A small image super-resolution model, trained from scratch: activation quick_gelu, moe top_k.
Rows from block 4 of a small image super-resolution model, named by matrix and row number. Rows with one number belong to one neuron. Each number is 128 + 24 x the weight over its row's rms, rounded and kept within 0 to 255. All counts start at 0. Numbers have three digits each.
After each neuron's rows are labels from the 100 images, of 14976, where the neuron reaches its highest value: "lies over" is the class under the peak. Only what is clearly more common there than usual is listed. The data: aerial photos of the United States (SatlasPretrain). In brackets: how many of the 100, against the usual share in percent.
# fc1: MLP up (model.blocks.4.mlp.fc1.weight, 320x80), inputs 0-79
# fc2: MLP down (model.blocks.4.mlp.fc2.weight, 80x320, transposed), outputs 0-79

fc1.215:086118141106131145154095183117123138111184138176118134124109128129123131103141105128138148108153140119123138183127123110127105142158129140097143107123183121135096133134107126154137062150094105123108136134137132068129123129148133102091183125
fc2.215:119145119150101121126126153114096099137106107104145116152125145134118102133165141127155106129120138118142164068123141145100155170143147119081170112154134131148134113116176130162125206117119161106114193143121105110115111105127123138143090124
lies over: building (46 vs 4.8)

fc1.115:124104142147139169114108102107117135134132091111123128095115108144113108073152109158167145171150147120142114115103148101119081130084126099126098070098158106139171135147114127106146103138137087098148129168140144086121121131125151091137148128
fc2.115:164132146128128103138182113143135082137165148085114133096153140127117134116097150115126110128131115109094105104161096105117143088153108112149135164143103137134141160114143151097082116160137143139173121119177129156173116076143146111142107106
lies over: building (25 vs 4.8)

fc1.66:120136141137079135151140137130133118109123105098157108086130145136158172083089119107113127127127110092132134199124137085135120142117152125075112086099122135161128139163101162138120112134125103120124131172116183095141094117134122114106153118
fc2.66:127080126160153102134101126148086152110149165108164168099137132139129114126088144122174112127111094148178118095134161128124113105113126124103123121158156149127133117115094085127120116161154080145162137088087171138155124123116150118111132112
lies over: building (51 vs 4.8)

fc1.168:107104107109112123160078161100102139084118124186125129111133128113095172113128111159172104115131143112153141145168121177142144135112143150069071121127162130098145168109126123125154105135129134112141095139103128124156104144116140117117143151
fc2.168:151152129115107132105143139166153080175127117122100137159122126139080112135147118108113102147127105140107094095162108114119133113120126154147128186127116123156126155103120145121122184126106141179138109136194091113132141138161128093129096100
lies over: building (45 vs 4.8)

fc1.64:115145132127094130162129184160100099149129114114154110171132134160104138078086120117159152096152145096143128173111118105169110125116159147128126125094127130156148172139132143124115105148084106116115140154096148076151119096141142115113153118
fc2.64:142115112136174146125140164130102136118140130113102159082140118164125126145102122112151134128091116128156117091140185143120105178119113072111128108074114152098161151165128128124122114149168121114163161138133114155133112124078124137084111120
lies over: building (25 vs 4.8)

fc1.257:148129149150135147123138134125111127136178122106130099136123093190147081112156123118100132143117111133150094140106170125068091138155106102067145111119142129144126124149118124131125098146135135121149164118149129089110103096121142101064162137
fc2.257:113069130122096136110150145135172119128153137145149148107139169106123124112130124152122099115144158129088158137146107101150165115155120060162119087182107120129140143110137144140122143090129136115123149105122092139116106132134141057149111149
lies over: building (26 vs 4.8)

fc1.268:082076130128154151127114177097133126124099111143132119119080109126109102122124125114111149104125148138120146138152123140109090183138113173116123134033135152113132145150101137107147148119132133136125133165135138121150153114121132093094142175
fc2.268:175137122161106122113125145135153151121109126132119122091136127134122084115122140155090111083118138141113124115141135113197152064094174122117131134115098140130107160151108104154154168136094104169107150091098116124132143152125135119090113159
lies over: building (26 vs 4.8)

fc1.117:085126139134107121135103157118114128086106154165103114122146127123127175130103135167105110131158137077118134138113099111177120115115195145127099124124145136161128110113087176119120099115124104080122108142087138145081135126129162146130131156
fc2.117:151121127145115131133135153172069100113113169103104121152194135170094106129117107117116076108125180110121133098152145162133172136152100101147110156127138148119113137141106091148124139127090133139092137101116128147115108164116128128113158133
lies over: building (49 vs 4.8)

fc1.274:146120140141112126153101125122134123146098102119105114108121129102130183112105123145151145135160174084110130129131092128158123089101158123136083119119138139159142145135070155114088097132097097102132091209116134131133131144153147130130159112
fc2.274:140157124146153137094105107148127109121118163109127145129164165160106124145127131115112086105120172124091164100124154163133126128126101063112084144104170137127120118137119093123146155151148092150156145069100118174105125105120145115119141125
lies over: building (26 vs 4.8)

fc1.47:082117149158086137142114139142122129144115110084146113103137143150152118080133101147111137124163135136116147193071145080142113144109115121116111102105138120159116095140109144149124098153148094122113109137139197095120127097153134104120150128
fc2.47:135098127163098112138134115167095091128127169125147131099140116166127152130082133097129095146092158098200148099174158155107153137122148135096132114121134152122161122151103088127134128158142125119126143144100118155102087118108146137111159113
lies over: building (46 vs 4.8)

fc1.84:049140113111132113114107127147137124135100128147155132159157146159126108078065138120146148118159103115136129139126116137144101125153133113112116150160174126166093108124114158142105108114125085115109143112091155114099111121139177126092156150
fc2.84:091102120104124143171062143159089141081140146127142130125166141190143154129127114144145111147140122104185121106100148151143142142129140116068081154138166122127109096141112105137127108164133127129083128128111132119114122095139114127124129136
lies over: building (45 vs 4.8)

fc1.202:157116139161085104125115180118125117112135119140121111110105110124112132097071128167142143088147195085102135131116094099137118131134109158121138173119142161135132152159117163087116150146079133133123106166097150125150130108125125108107154129
fc2.202:144139129182132124138139116106108143108147169112153137107137149116142104140126097110157125100113139115094140141100163133126093105124123089113154097111133135123148132151138119112150127167138148099190179100102151142145082050104126142108124138
lies over: building (55 vs 4.8)

fc1.222:067094098123094139129079147127131156114097134125091118098137136154114120087138117142118140124150123115126109161080133131169086119108140122109101099130178120152126097113104141149151103131123093095115125137127175127076153101140146110114151159
fc2.222:135105121146106121136122122152102075135088158104138113154125145173136132122115133122129096137128162085144183102148138191100135168151128174116089130060126137128126128151091099129130134147106160147090116141103150132129120110125106106146133134
lies over: building (58 vs 4.8)

fc1.131:145119130161119112119118133128151133141122127104133124149128117133105126079084131101160134160149101162134099115151132133071088131131060114097156160112134094101157133158155130069142123180156118121128137130134148094171115094116120109113139117
fc2.131:131145088142104149087139121097136175128108141117143149141145162102151117124129139143112117120122148112089156121123135200131164122143087115160106076071147126130084122141140133147120138135140115109107127065142109145147109167119147153132158139
lies over: building (28 vs 4.8)

fc1.209:108097133108131156110093113141128098165145095107174126124107165122118122095148110103134153156133140146090167149115159119122092130136102087111104076096171116133150098137094101142145128147133105141131101128141150093140129116123095062130113108
fc2.209:100167131113116106159091162125132097093163141160077121154127121156081155120085123129143110091144119102102110168109107135135121089125161083095089157134137112162144117123112158105127097119106137135119147150114163147100154111148138141118136149
lies over: building (49 vs 4.8)

fc1.224:122097123164102106128126186088119142142136097128130134111104113122122116097116120137112122096137143156112148197072146102135122143105128158124105081076162131139117125164097173114154116111127096121103129168120149112128164133147143115143126162
fc2.224:135082106188108108116106156116120120106109148142123123089107117080114126144130124110150100128123166117150166132127161127127147214118142184116151099107104135109139135139130122129164172137139122105095123129092139137092123136114102140128147098
lies over: building (67 vs 4.8)

fc1.281:169113152138133116145167120130130144173129080073153123093111148171172086114150125123086139143140150130134137150124129118130108144135117128133124108095084134157110161096125117129087161130092119147104124169152139143185139149157151109123106116
fc2.281:126157106127132121109143141128144139137155103113099104110112136058120185155154103096120115106138104145101143163185124089119151140139126128168105105131091126131147162170096144103160112118123125082131102120137162145148135132136073142123143127
lies over: building (32 vs 4.8)

fc1.194:137089139148101115120078178088124107128156101179117113119085105127094119111115077129150140085121182115117129171099120133129110158135133169106128135093146146127135153134101158130118127132096136128129110176086166120116142121124126132121128160
fc2.194:142095155133140145134129107151136110132127160091112156155137131142137107108125117146119163129125117118107104112087132137126102090139105078175154130145128109144172118127106138121137089136140202145138156096149145122146097053120110100165116142
lies over: building (57 vs 4.8)

fc1.220:161131154135143119162078129121178110150147089099155110094110147154143189128103089100092161140103121135159110143110156093163110122082164095156123137123129125147118124094164113133161127133119116138123135163092131146131140120126134144126090116
fc2.220:139119103142110113125196140117169130151129121132148110126132116081133122113093136130114158121110149131112148132144126091049122158125114138166165117107071125152151134186106150131159097091129119105121170125150111121151129129142110115158120140
lies over: building (59 vs 4.8)

fc1.286:126087137142099133126080150071142097102190119163118110123079103123107124099119073155146120110136172116150098156104154133128132111133118102099101093111159127114178144137122164130127115132124141110156111146109156114109114101114131103137128132
fc2.286:127087140110135127140124126119126135124135134091158173150137110162151099120118148125111158137134115098135120101115094122126102100127129144188119157163134104135133116126088106135085085124102198153168112131137128089160126088150130115166082126
lies over: building (70 vs 4.8)

fc1.71:149120119134137122130115131108116126135148072123128136073096135146111114133155102088110124153130126152100142214110140102135075126081147122123100065134172109146117142106122115116132126127110103141111109149122152139105161142164143104151106124
fc2.71:131124122156104102156136194113123132096139135162120105157092110085138140144118111109140110122124144091166139152151152131107151200145130176130165118113107128130126138157152155155136113110096153098112119117097104119119095123120072132135141096
lies over: building (74 vs 4.8)

fc1.159:148109162121115108101121160122167107129174083119144109138092118153133110142124113115077167119110149127085124157108090073122111095130131128174125126125139167160166126115120173103135117110084123141114109135105148130138173138157149105144114142
fc2.159:113130127154121150094126165109146139097152093179153140104096099085120105123098171136157119090139115128095165102170119111120149103114188123094135128103144134132163140141100118152117167133088104157135169123111122146128134160143114130108109119
lies over: building (49 vs 4.8)

fc1.188:128115132096149153134101123168167110188142136106163130134111144147108137087112118105125168140111146147109115156109117116122105121108107059100097105090177147127179114116104121121141129140137088127110118160137147097139157117124157103108154147
fc2.188:131133112115140129128099140091112150095127124125092116160128127078138142143155094108188129106140123114078112165091096115147115112139152136148169144181109121161122157135143149110138105089099129131120152088094152124085147151155114115152156129
lies over: building (49 vs 4.8)

fc1.223:118117148128117106097106093110113140167134064100157125067126131140174113098083112113109129119135128092166131135139123106134108164142132120136082146106126151158094149111113128122103103114118103152124119126101187146140102130139185129105131131
fc2.223:122149117118123122154109133152110114122145093095134135125118154129157189108145127134110123161137108154207154144130157056136140126105144123127081114124113088129129117170105134096138151158156104092138110133140154121120126094134087148106115109
lies over: building (50 vs 4.8)

fc1.198:132143155130053100129152163133137095146132131108184094137106146136132176101094129163115152131131119081099124131142117085097119106119153123157126143126107190167138102149137154119151157149099131122117118160107147109138107099121122122132142111
fc2.198:137181161160101124129126111117102115095169113135143139146159149128158153145119119149109110087130166130094170131103132099153142049150143080133096147127143133138133143128145104150088099151120146088120157123127117157102110102139128150134145106
lies over: building (55 vs 4.8)

fc1.104:162136157145143094176165146126157137144150133081139128103105133121145148078121125122125146163136134119162114135170137105089101159110125174125107120100085105149141162137133135109107128158132111151123102182142127089186105117136121105116140113
fc2.104:151123137144118121133187128144141167100116119119132138063140125109141162186134123126095107089128116188093138134167128110123152113130107124139126125124089125113135133125137121091152164136178116115112091110149103185167130119118131127131156105
lies over: building (25 vs 4.8)

fc1.53:111138111084130104152093117134162130165165106155101086123100137103123141131100111108104088127109124079113109134183090148101112162132143129103114130096076138113141147089118133140086140104078130118132137149121169148127120131124115137104115166
fc2.53:093116116097148142112110084122113116112119109125148136098157158158149170130155125129142163104136114100065101130131092143180142098104166155140102136141184120137119107094125092126155170082120129142156131111116133111115143122146149128101128158
lies over: building (34 vs 4.8)

fc1.30:076094186128142143161148154151139118120159148075113124177107141131087122104134141131122127111156125147114131139110140120097074104115112105118108146125127107164116105138121105103124099150132100098126129146108166104113160074138133120114130182
fc2.30:141138083127131117159133125131115139093073130147158143129177116099169143161121113130132109135129120138107078097108138113153172128110150169108141096136111125127136140152125142124119219141115119152089111141125128119101101154143090096120145121
lies over: building (57 vs 4.8)

fc1.31:118134127145081138154103105100114122116109098124112121072099131083136161086125085135135116151133139127141149149101165125128128153113135124097086083093141114123110095158082107120150128132137115128163116135138192129123088125117101138144097087
fc2.31:145143169178135106144169107124163123133123198103149167120113132117131139122095169112108125160133095114151141107121145129121122104096112158111100138120092114128131084104145086146090135145137110110177111122126133124158093108112151154147110090
lies over: building (72 vs 4.8)

fc1.127:142107118109102138102149123134133133131142055117153132142097132183129105089149119100115149147141125152134119149116125100122082129147083127121150094128155112120132123162096116094121127159141120157128101110139168059137117097137106079114138097
fc2.127:113181092115126124126105095135106138149102126124137114145156188146143111133118136135122158127128145104133176094135127176128145106158106054111118137084171124140098113129124128144109123119137104114102151106130148172112114118127169180107129144
lies over: building (37 vs 4.8)

fc1.253:158107133163127113121130104072127140133133095076152130065099144106139111068131123123136136149152124145131144155120146095103064155116115140119096092088139124148103106142109124096140135133135088147128100146130177134153130125149132104133102123
fc2.253:105160125147115109128163156137116101105120137136125120123099112142126134155094127100092121121134148127168171128179125100066152149159096126107132155094113117097142126173126132105109170172144162128125112142155136175141102091110129155096150106
lies over: road (27 vs 2.9)

fc1.225:142135137139100095099124148131090145107155109166105113139093100137109084127110076131140110153123192134165109146094120091131112132134110164143112147147161110109128139127130169087108106123131145150206121146126125102101138112121124142137142100
fc2.225:134111125099169135090073143140170154134104085145124119145128125112128149158163158146106145121132078171135130105083108088158125125115158132134116130135169123132115110131084139106158143130134139129135120113119128107085187141146085096107110119
lies over: building (36 vs 4.8)

fc1.285:150120181155115086157133164114147153137165134080145118155094146124130136092116130149107113159151134137149100147164149104093114123129084118116125125128094101122116132116164124085109113157146094077142112172118129098162120107149150109130157108
fc2.285:168112134168123131086169111141132163098118139137148139034140119112181144164131125121113117108121117145085109143128134123156154078116144155107137090102116137127146132104145119127145163160160130123111122085151103152137126126110111128120158130
lies over: building (32 vs 4.8)

fc1.297:124098146130143128106141127138126107157112074089169127093088137158124108131133133101091137114138134145097182172124107112128087131158108128128102100085150137157144116123091132102135145141122112173112092154152140132169167130158149086121121117
fc2.297:117163086129130126135112169107152167110154103138095094157083144062112141148163135120146146090147098150122151156126124105128157131171114130124127116102109133124096126150116114116127151108079110125088138105118138126132147177136096167122148097
lies over: building (44 vs 4.8)

fc1.67:115087129152100132107144189102128136126141099165130126107072107130115116066140141140139118105147128141099166142113110089140102153139110149102113096085157144121116129157097181122127126117103105141120109178119158088127146135125109118119158131
fc2.67:147098103175138119152096106132144105116131161106185123112132156105098096145134119105123149117120164137119152092111148137090151159134141109139147104119102125127152088145118109165153168151124152132124168089094132141143093077113088162130128137
lies over: building (53 vs 4.8)

fc1.306:088147155136094129124130140133160165147150113148103104110084109093147114108095118146126140122129144105150144141179113121098106144162068154097142162102092157155110154133155169121089108144133129117150146118149129096167126090151128098119123110
fc2.306:092122111124150126116171119053125098125121156117122168138100144129114115147145149169131157109138101106115132084088136119116133147145168090143116090121187134127120120162104147150146112119089097100123107160123133124102158140114139174136115117
lies over: building (29 vs 4.8)

fc1.24:113113168105143109121117095082183160132185133098126130101116145126135119086080130136123131152144102125118111132127135122090086118133090149071088125102165135154119111122130149113142098123133082104140131124103145112138147118151166095128120161
fc2.24:125079110163121128102118142080091138070108133154151174119115101119197089150107104125168134099130161147131070125120140147110140123118103135142187167108136103123152128131134151105130126145157142125103128113160116132122125121138145151126129135
lies over: road (29 vs 2.9)