From a checkpoint of a small image super-resolution model.
Model: 32-pixel images, norm layernorm, activation quick_gelu, moe top_k, widths [80].
Data: trained on aerial photos of the United States (SatlasPretrain), 203450 training examples, 1.6 epochs.
Rows from expert 34 of block 5, named by matrix and row number. Rows with one number belong to one neuron. Each number is 500 + 50 x the weight over its row's rms, rounded and kept within 0 to 999. All counts start at 0. Numbers have three digits each. After the name is the row's rms in percent of the matrix's.
# up: expert up (model.blocks.5.mlp.up, 64x160x80), inputs 0-79
# down: expert down (model.blocks.5.mlp.down, 64x80x160, transposed), outputs 0-79
up.19 068:601566496466478443478430492482491443501457529448399391487565481477537536512421480532484560547547480537451487520524440454647506526518529460535499506521511490464554447539396493505481491534638479461518429533570591430463460537550521497418520531
down.19 052:541554394522473429564545475519494461464501538519502548509540504469521499454430472623490462534495482404538524530504466488469469382536574488424513536479484392578506523506579519481520453552413495559509528445568446479484443479529516520639498390
up.20 083:516534576584441533504555572496483515458526505479405460619547530557478475497486537605471521516596550503502400512493466481517436435505508551478486439496518457514541524479530463429464540478461446499644521564538479420493554443471585382528469481
down.20 093:485514504473517455444414496494501524487434579488556460547527525434504503418624522529515456488543453513498557490457568530464442436555453581519499550517479540562430385459514481466523480478428423538493564468408488519452618525543622486499421541
up.21 089:460535468441470513540448549525492504558552534499474337520551486581477516534466464511575531435452523498547407540490455502507545445498505499566449499516557560449524550448531578562416517583469524516409415588503548498580457431446517479502600476
down.21 088:502476453399515519504493453416500464449522458524490550453494498529387328450514574558434523546612489484520527497491443428470480493463574508565514449561470420561515497502572448499522519540430470508459490486591487494452514549539583530573463442
up.22 123:509457539601350499537529614497453499503518474431446415557403440587472461458455460543510508523562515496484478575453533448475389441476446510460530515492512431572478537510550489468439481549492468519480491511607473508469524462535535430509565421
down.22 127:430459530443541491500427457522565552566458493473668544586481577517510467438568565516538489566576417573421459466502457497494462499512471498471450521505473482546464422420440439507498503453519423488469527466435548437437555491582488427505496530
up.23 099:463485504493403521501524498574414458520513491419394405523446447595484482443476428510581510539568562471553443549408501421481418492474487539448482548497503469519509536566541570491417424549454538560491412475547554463490500455524494424448523446
down.23 095:463472574392508505468480482465504524536506476456570554561506586503524459406612564558530494544595406514465545486465426467492457461493523503479462552517461425566480484444511475564513533457430434468519526473450517436475551508613518465636439486
up.24 090:514463589573533417528548528520499575550517469482656548476480558476481452446576528558494473568558484513490534446506551450504434452480469535429515519531498487569594529453541510533473427504569418387575485478581470431443502438514482467495512435
down.24 087:484521579512605487519450398482548517537459490496645537558464521596507539556566516434562531522431418506480453486501553513498510521466518525447463564536523603446484434383529451504560470457462543461411450482461426433522471535492475434518504499
up.25 078:458512488455429458541438499468436377479561495492433385471475481520528517512542458582434572540498504434499402562442420448551458493517487487532490462523491511490601530522487617484448509513475596543560448459545517525496496380432522423521503479
down.25 086:498442502567516493528523477444502520499484511465432535511520558512411394407568510576457486504620487465504554468516452420491408492459530530513467622521496456533405512426587467546474517418479441512514526489484505502459552567460618498591446520
up.26 102:481524541527411480538548603501436476496507526448397448543462458511560535449458427506547476552603543460546465608434532456507369464540457518502503567514480446464498497502514527431441493500543463494512372603539520522484493452534489482502531391
down.26 091:432471462428536522461504467517505511502458475511625554524528588429439424396541578566566507538566414554492498459493462505441453460463433498495441533444529419559421499490544445565502505461429431483517478500485466417457594458562552482520433497
up.27 096:519550587528443474536457578518461494470527508479357370519461493609569550513506443556552499503478545494538418601472497443514416451537445500486500563522485561447550527514543533453430480551526557501484445535509540511521498404379477496517517469
down.27 101:439527427457493484460529483455558497475502476550534528495512570515456399359555601560483479555583460488497490426512471445409449442509529492516464494485484367512468536510506526497541549463436459492502488476537544471407574515574613493575431475
up.28 074:469534597471439489553472534533455449550480528451423449532506501565512479458458461593536543507566551504484463519404503464460383425495417566474461546520494442581494563464584614526501462539492455518519495516597525431537537416512464418480496435
down.28 088:467459549425513472419468463483474517529458537468582529541563523518525450478542570600500512542536391459364489466505534500489464456501512521524479577484470474548448437391549449585488523449445488463535456499414464406554569467542522424597481481
up.29 107:527490571676462514489516541523500596475433469592550509475590510499466421515480524581454432513496553479504561538487550478523429535491517470455545638490532468514489447463525482432511407536520445448528598475544498537431528466544526523502439450
down.29 118:448502433514478488524465503582513537512445449588608512556589460585550534521485442398571534457504497549464410501550540592510546406579512506419500468504475601528509504427400524454525459464485483496442439552516490459487467567496429453461517521
up.30 068:528512465392438497501475471539541523548493507453458460516568428549490521537454477448525558416442520511443518468563470557500479471504528475562518431582471575408554590582509514427488484445491614527541495560438564477483488543414545591515580587
down.30 068:437520467527394517528446651468502471473481577451493509434422555484534492467461459481505472448570525455551558484473477423514413479444519478515524452490543459523437502548535591438437458555478603595516564478502646486482467492499523509508456455
up.31 134:497502574609414555572574593544416433485559497463404455562447448590501441481483423531460502546541559473543459560399538476493393458457467540470463519477502461497486509510524541485419503540471521553504545510551538476491539440545520430541522421
down.31 130:431484537416530506465468461541531551551469465493641527527521571520513490423550559587550494562584412538388453455452460463491502454462503490500448496517458457539456408475453490537513531513474443464454510504457582399486563495597507427542427491
up.32 087:531474551421411477561485493490501563552518503422425393526400461596476498544493409572504570502504563467489465534460443556524498419526448500505390501554472565470657532484492475493482474502501562484496466569454499460525470418506455473451540473
down.32 085:508503558473434494474537483424546528542519541482483538482508569479472403401562561542466496569552524449520571425474478423493367521447545523509487616491488424527479514478540441516529549450409453547499504455490599506427537489585586517565505449
up.33 088:465509474411505552479415481529527490423578580492508512470482488469503495512458452410569546470431509513479543625520451541536548601487515426539509534601467549429439540502456543530439554582435613513439451530503565540542507550504454533469575475
down.33 093:493472483560413542486542501567500467505555384470516509440481482480499533536397437550526518488519506511484485543537402433520508494512549512447507407438511512464490519520424560480470440506628554505465537586626571433484441524554412439465580478
up.34 094:463472466534504454504441475499615527522532505580626479397527516506476525542516481502519555425447500440546437491461435506470613560587471495505518497540498587470495513460461526492503575567572530488418428572480485505542476524386436586424493480
down.34 101:515458436574484549447527490511472532562519407587468513416532476561471495543428415454486574493519613499543514512602459498506540539500524525505519393470545541441492582451448551467486461457562496551442473544621449537453462532458434520475577557
up.35 088:542503465542421500535483523516482471489522507478343364516477434557503504402482461543456562539506495499523472538429537509513456391531406553509480561494520415526506535477527518418458472568537552485478465557523559470474450361554439467510513445
down.35 097:389520503434517478434500488392572538504466463513510517538508550522489368394538568550547474553574381534480506469454496492474410522422512513465455510500485471567420524507564470549505548530476439453481477420530543454430579478541544466568481452
up.36 122:485452427450545469450542430486499551500506510499579616517520562419547501529540571535523425526567467527470539488485554527484502438510509492444481457463522449527512437502516475509590461482527289432554530424482454508499547448527443435545506576
down.36 109:476580524484537426515480512531447554445446582491488497583541413510547540565521493396494472476390438499552470489507590538547517558551421522434566583501458598441468485499551462495539510525457569471489412433439445511585432536439519515464498509
up.37 101:475433525520402472564510556482439495466519475464422429503427478484556535452442484558500529534610507430587492553495501447529350478502502535432508543476540450544519542490534512542385399514541472478534412541562472485519452451440513460521553420
down.37 101:499454463469601526448517449491549516530483460512553532543520576484451425427543562546519432622571398522452523463495488527457559476533480541469447570516521492525463485469542405546518523441475403503531475501478414471422575487605587471551436456
up.38 130:485499491552434479532534566522485522486531452448423465566437482474547466506481462583454514538597533549526498537383464435463370425458471550456496506436525430575500493477598491458454492485509429508534503557564508387469533432563472434510526410
down.38 127:464461521452582493480421451511514542528408512475560510595542549512529478431634544580534492550575398532472516494489555546486481461504494528459435612502465483506429392418545428539508490489464450431484480487430439484442512493573559451528469492
up.39 107:510523539448373504555478526480439461459523487476383392509485449564539548514500406488471547538476497443526405521469545454529439416535457532484486595504528455469541528499477542502412463552498536508434389586545570483477471452522471446469559418
down.39 101:477527468418524545453545489480535513520531422522508509474531579515470420375506590549536462540622494513474521435476430445455428477434541526504460482508500417589465571484583449512485530509468417505559551481572535445486548495585550473560444416
up.40 072:523531612441481559478498523474512409452599570437381380616560466566520517459468481482538554548501546499524367470495395543524461481492441492496471495555460480452476565452517498465445482484487489490496416478515484426461537465458496520486556459
down.40 067:505519554517428468458538535454535468419408553456556545489493584507482428445560523580525454489578505454501608494511461498438452583480509507524522569446471482540467464379501506576456472474424500522437569499480508441462493508599519489623411525
up.41 093:469544510495469468554520542492454578514526419444504423482457454447465432410470431585493461528569549458601517617459477463518429490476449490425455590571530508544502489456577461418474496582538456472509537557596479531500498423540470463471490425
down.41 116:489497516500535514507468416558507505550497422565647584564503509594505515505596528455489502507545474553456494480530517573537509466511514523420486594533488519505434450343477400501550514439528432548435434488485462445528499541540458420497518551
up.42 125:451521462488422509542459513486529433427521493541484446541489416545470521525501377508507568418470539440512454587519456469503528520506494473604486483549494487444555531522495582544466536509518617546410452594492598452565469521495498530416612444
down.42 115:515396510518417550484495490561519498552538424462479562424495462491493395482442530563516523530553546569472487536477389410527501512420553511519446402529522444559509518489400558523467500501541497520448536531632570437465512562559464418487506470
up.43 087:454545566471472475587582567526470504521523476474451538571419560492487461395465473586429524488609558512490504524434454437486509500500454532530493530523496447543525562461544469469487481513487423606596538541547460404464510379550508437509435449
down.43 105:434469549464543503471499433440538578520484535483534540542529545486463423449620558512512463536473414525490529459487552545529462468488436559480493630531478522513445452453606394509554516436443432494503457462422459464490542483513637486560459456
up.44 107:466532479521601411455538463500490574511478483584580613495503562416540524521503562534483484527528451577459538487493523522504507561495537491496495392481511499533503448521497412484615497465534345479564559405472426506472541534559511518523424534
down.44 096:506544456492516444566493501457461485496468669508516446561525473442484601522516461452494417461377485483537497516505553533527558545524467532466579548491490546419518501550522513457575519499544560430491439504475431601541458512369483515445535567
up.45 092:528472612478518451500504491492456547498524589456393499482598480554493547613456489422533541498443518483458446507481505585514586529579477454556476513511493581408543551462452501500583524417512596541467504509462504521572559548391570497490488491
down.45 108:497523426484450475469565592467531459432445496531416458419450517471523571525376501502427448474509531500535544497450475488450507480559526497601574377442518446554467553618470584389415499454506516537500490530525528513516493470486467563489465524
up.46 115:486501508589390527572563611535453491494476513423502487526476432570456435444495499568457521502559550511517466535426569486488426422463498515446515500535425393554505570475493576458418518550532536456482504551561553422486520444540513515445539396
down.46 112:432430560462530562456466427607546540502513471473627501569540512507545458494549528549562553551524462547421496520456497479509507462492547466520438539487518541552468403388449442566498506459512504487466475552524507369498530461587471378530486522
up.47 099:510527514498387471502472513497501413437519512443393457525455478609543534545434440431537557510486483484547424548497452522533497497489438463493510535476547505432484513534426551507497511585466653586418391534483589434479504498466479477448527458
down.47 086:471487495507431556439503503532516475550554426555461527504524525500515421431469538548557531521622562568549526530469414403457471463449565486531502351538532407592488588528475492495445483530539419475510548497592543465501514514539500483585455517
up.48 091:551541489474430499507489548500494500502517497487418446537451473486556491544481397411537499545418510441521465496523455527588547558527501457562556575517508569416456549517433579547457482542455623510390403548481524490558491512388531537466571469
down.48 091:473472450536471578503553535491519468524547435573474562398485476435502480493425525553496491486558572541519504500494405475450541532487516437551498347491537406518495590533469637539446505499566496499440539524598512486406538522521434544508474459
up.49 095:446512534503448516509475608520470459483557511493411485609483530520368489452444490560486507487575534471514474519472390435562366510489468549510542516510513433560592523464570524444384480486521455501560462503559481494466494428540494462540473418
down.49 097:464481503493540504459460418467528566534450535465645487531524619497533480402623585577459498520567375538430530489482620552495474507537483546499466530491484465522459462452506418530524496490466443502517531453434469499479519527517567478573495559
up.50 097:516411581531494492598546553555432431483508424477459419528450524573500475430473449610512501509549525527505499542431496469443408460474480564466458458505531429529530468471537492454455471552477473532579521542571475466468540400560570472571563397
down.50 100:475461573460506481498477440430503530543473539493555503562502565472488431412622608560453510582545372499460510478469474477502464490508442529510461640527423501515460439422521452530525528476449424538478507473453486532467542502524593465585435498
up.51 092:509475507510394558548447565528524425480582422462473345523483455537421481432516386488544599498548523462578462543449476530523396520457440497520534508490499511517489527507517540480458542505448499553530512546588556476585441440479474482520498409
down.51 091:510458551470491489523553457459499520569522461485564532483454514449518440440547571604446546593565449551417462461558467456419408501495524499499413572515500399559484419445515460558437530491507460518499528468470496441409519479602575444557448506
up.52 092:455547496551442526580510532468456550529582447478385385522470433577524496504453442562545496466567509472578450554467448464514431468464472562488454559533532448512486555455508538557412479588521525551456429554560526478498435455488485461443592428
down.52 089:466465505484491494439498473539536494561491409568620564555566574562471425461537567547549481542633459594435538470484428463496461455447489501459503544515485482522475485354487487547534526445505414486473502494460512411461534513565521445545444534
up.53 076:474526528505507542498423516510438496435496485466341453502503476445582479431462441575571509530528466444533478474558515488463369524526492512507523615480477424509548521508522574420402424583522467503437416519457518420547499461500467457444518511
down.53 072:525501467401480460548531473414518505411490476490565552505592494487525444481558544534535518575551465499429516438570489529477479458488445557517483544507493425575420533476564430527516536550449452420516462431498520376511532468577606409556511432
up.54 084:495441545460545481503499575517543577542512454529489530504481514352476507399534526510540544591552504530451480470470539448505383440387521492492516532438506461633499455421523464525490471459475393414577497473552495504545527476567444545508510532
down.54 080:516522524459537492517473466448465518475487488426631476558534570562550537484548528423556502501453381454567455490610620547475521492459502449427506573439439488464484372473542428495577490475475564482469498470410427503527481530500511476548499514
up.55 073:472492551442521471567552575480534482563506505498424574584501444504474512451480507638438531474598468531608419477445533474486473401442425505454490502451449427510463510514500526468478458495470445427573413547525597504470512438521447423533510521
down.55 071:520476447504499500442490456438548583404474498498592524525601543444423473463602570554571507478451392416478490505465587509476524430465485554515492573473541468499479463496549441537524538527374483519557439538423460447512544470483580480497453535
up.56 079:521377543396548483519481419425529497527509599506535571450512449496537566514452489532492561520558441480452522492482456565509607525520602488566528410501404574500561519550452538494499419455484535524515401423496535542509486487462490448493536579
down.56 064:581482553556451433427498510417397459444503543542360488407527506498496439501418425537506439551420596477552509467439546472501477549476492522539476593487517551484556558490560484494424431515493505493494444486428450582508534514495490544532508414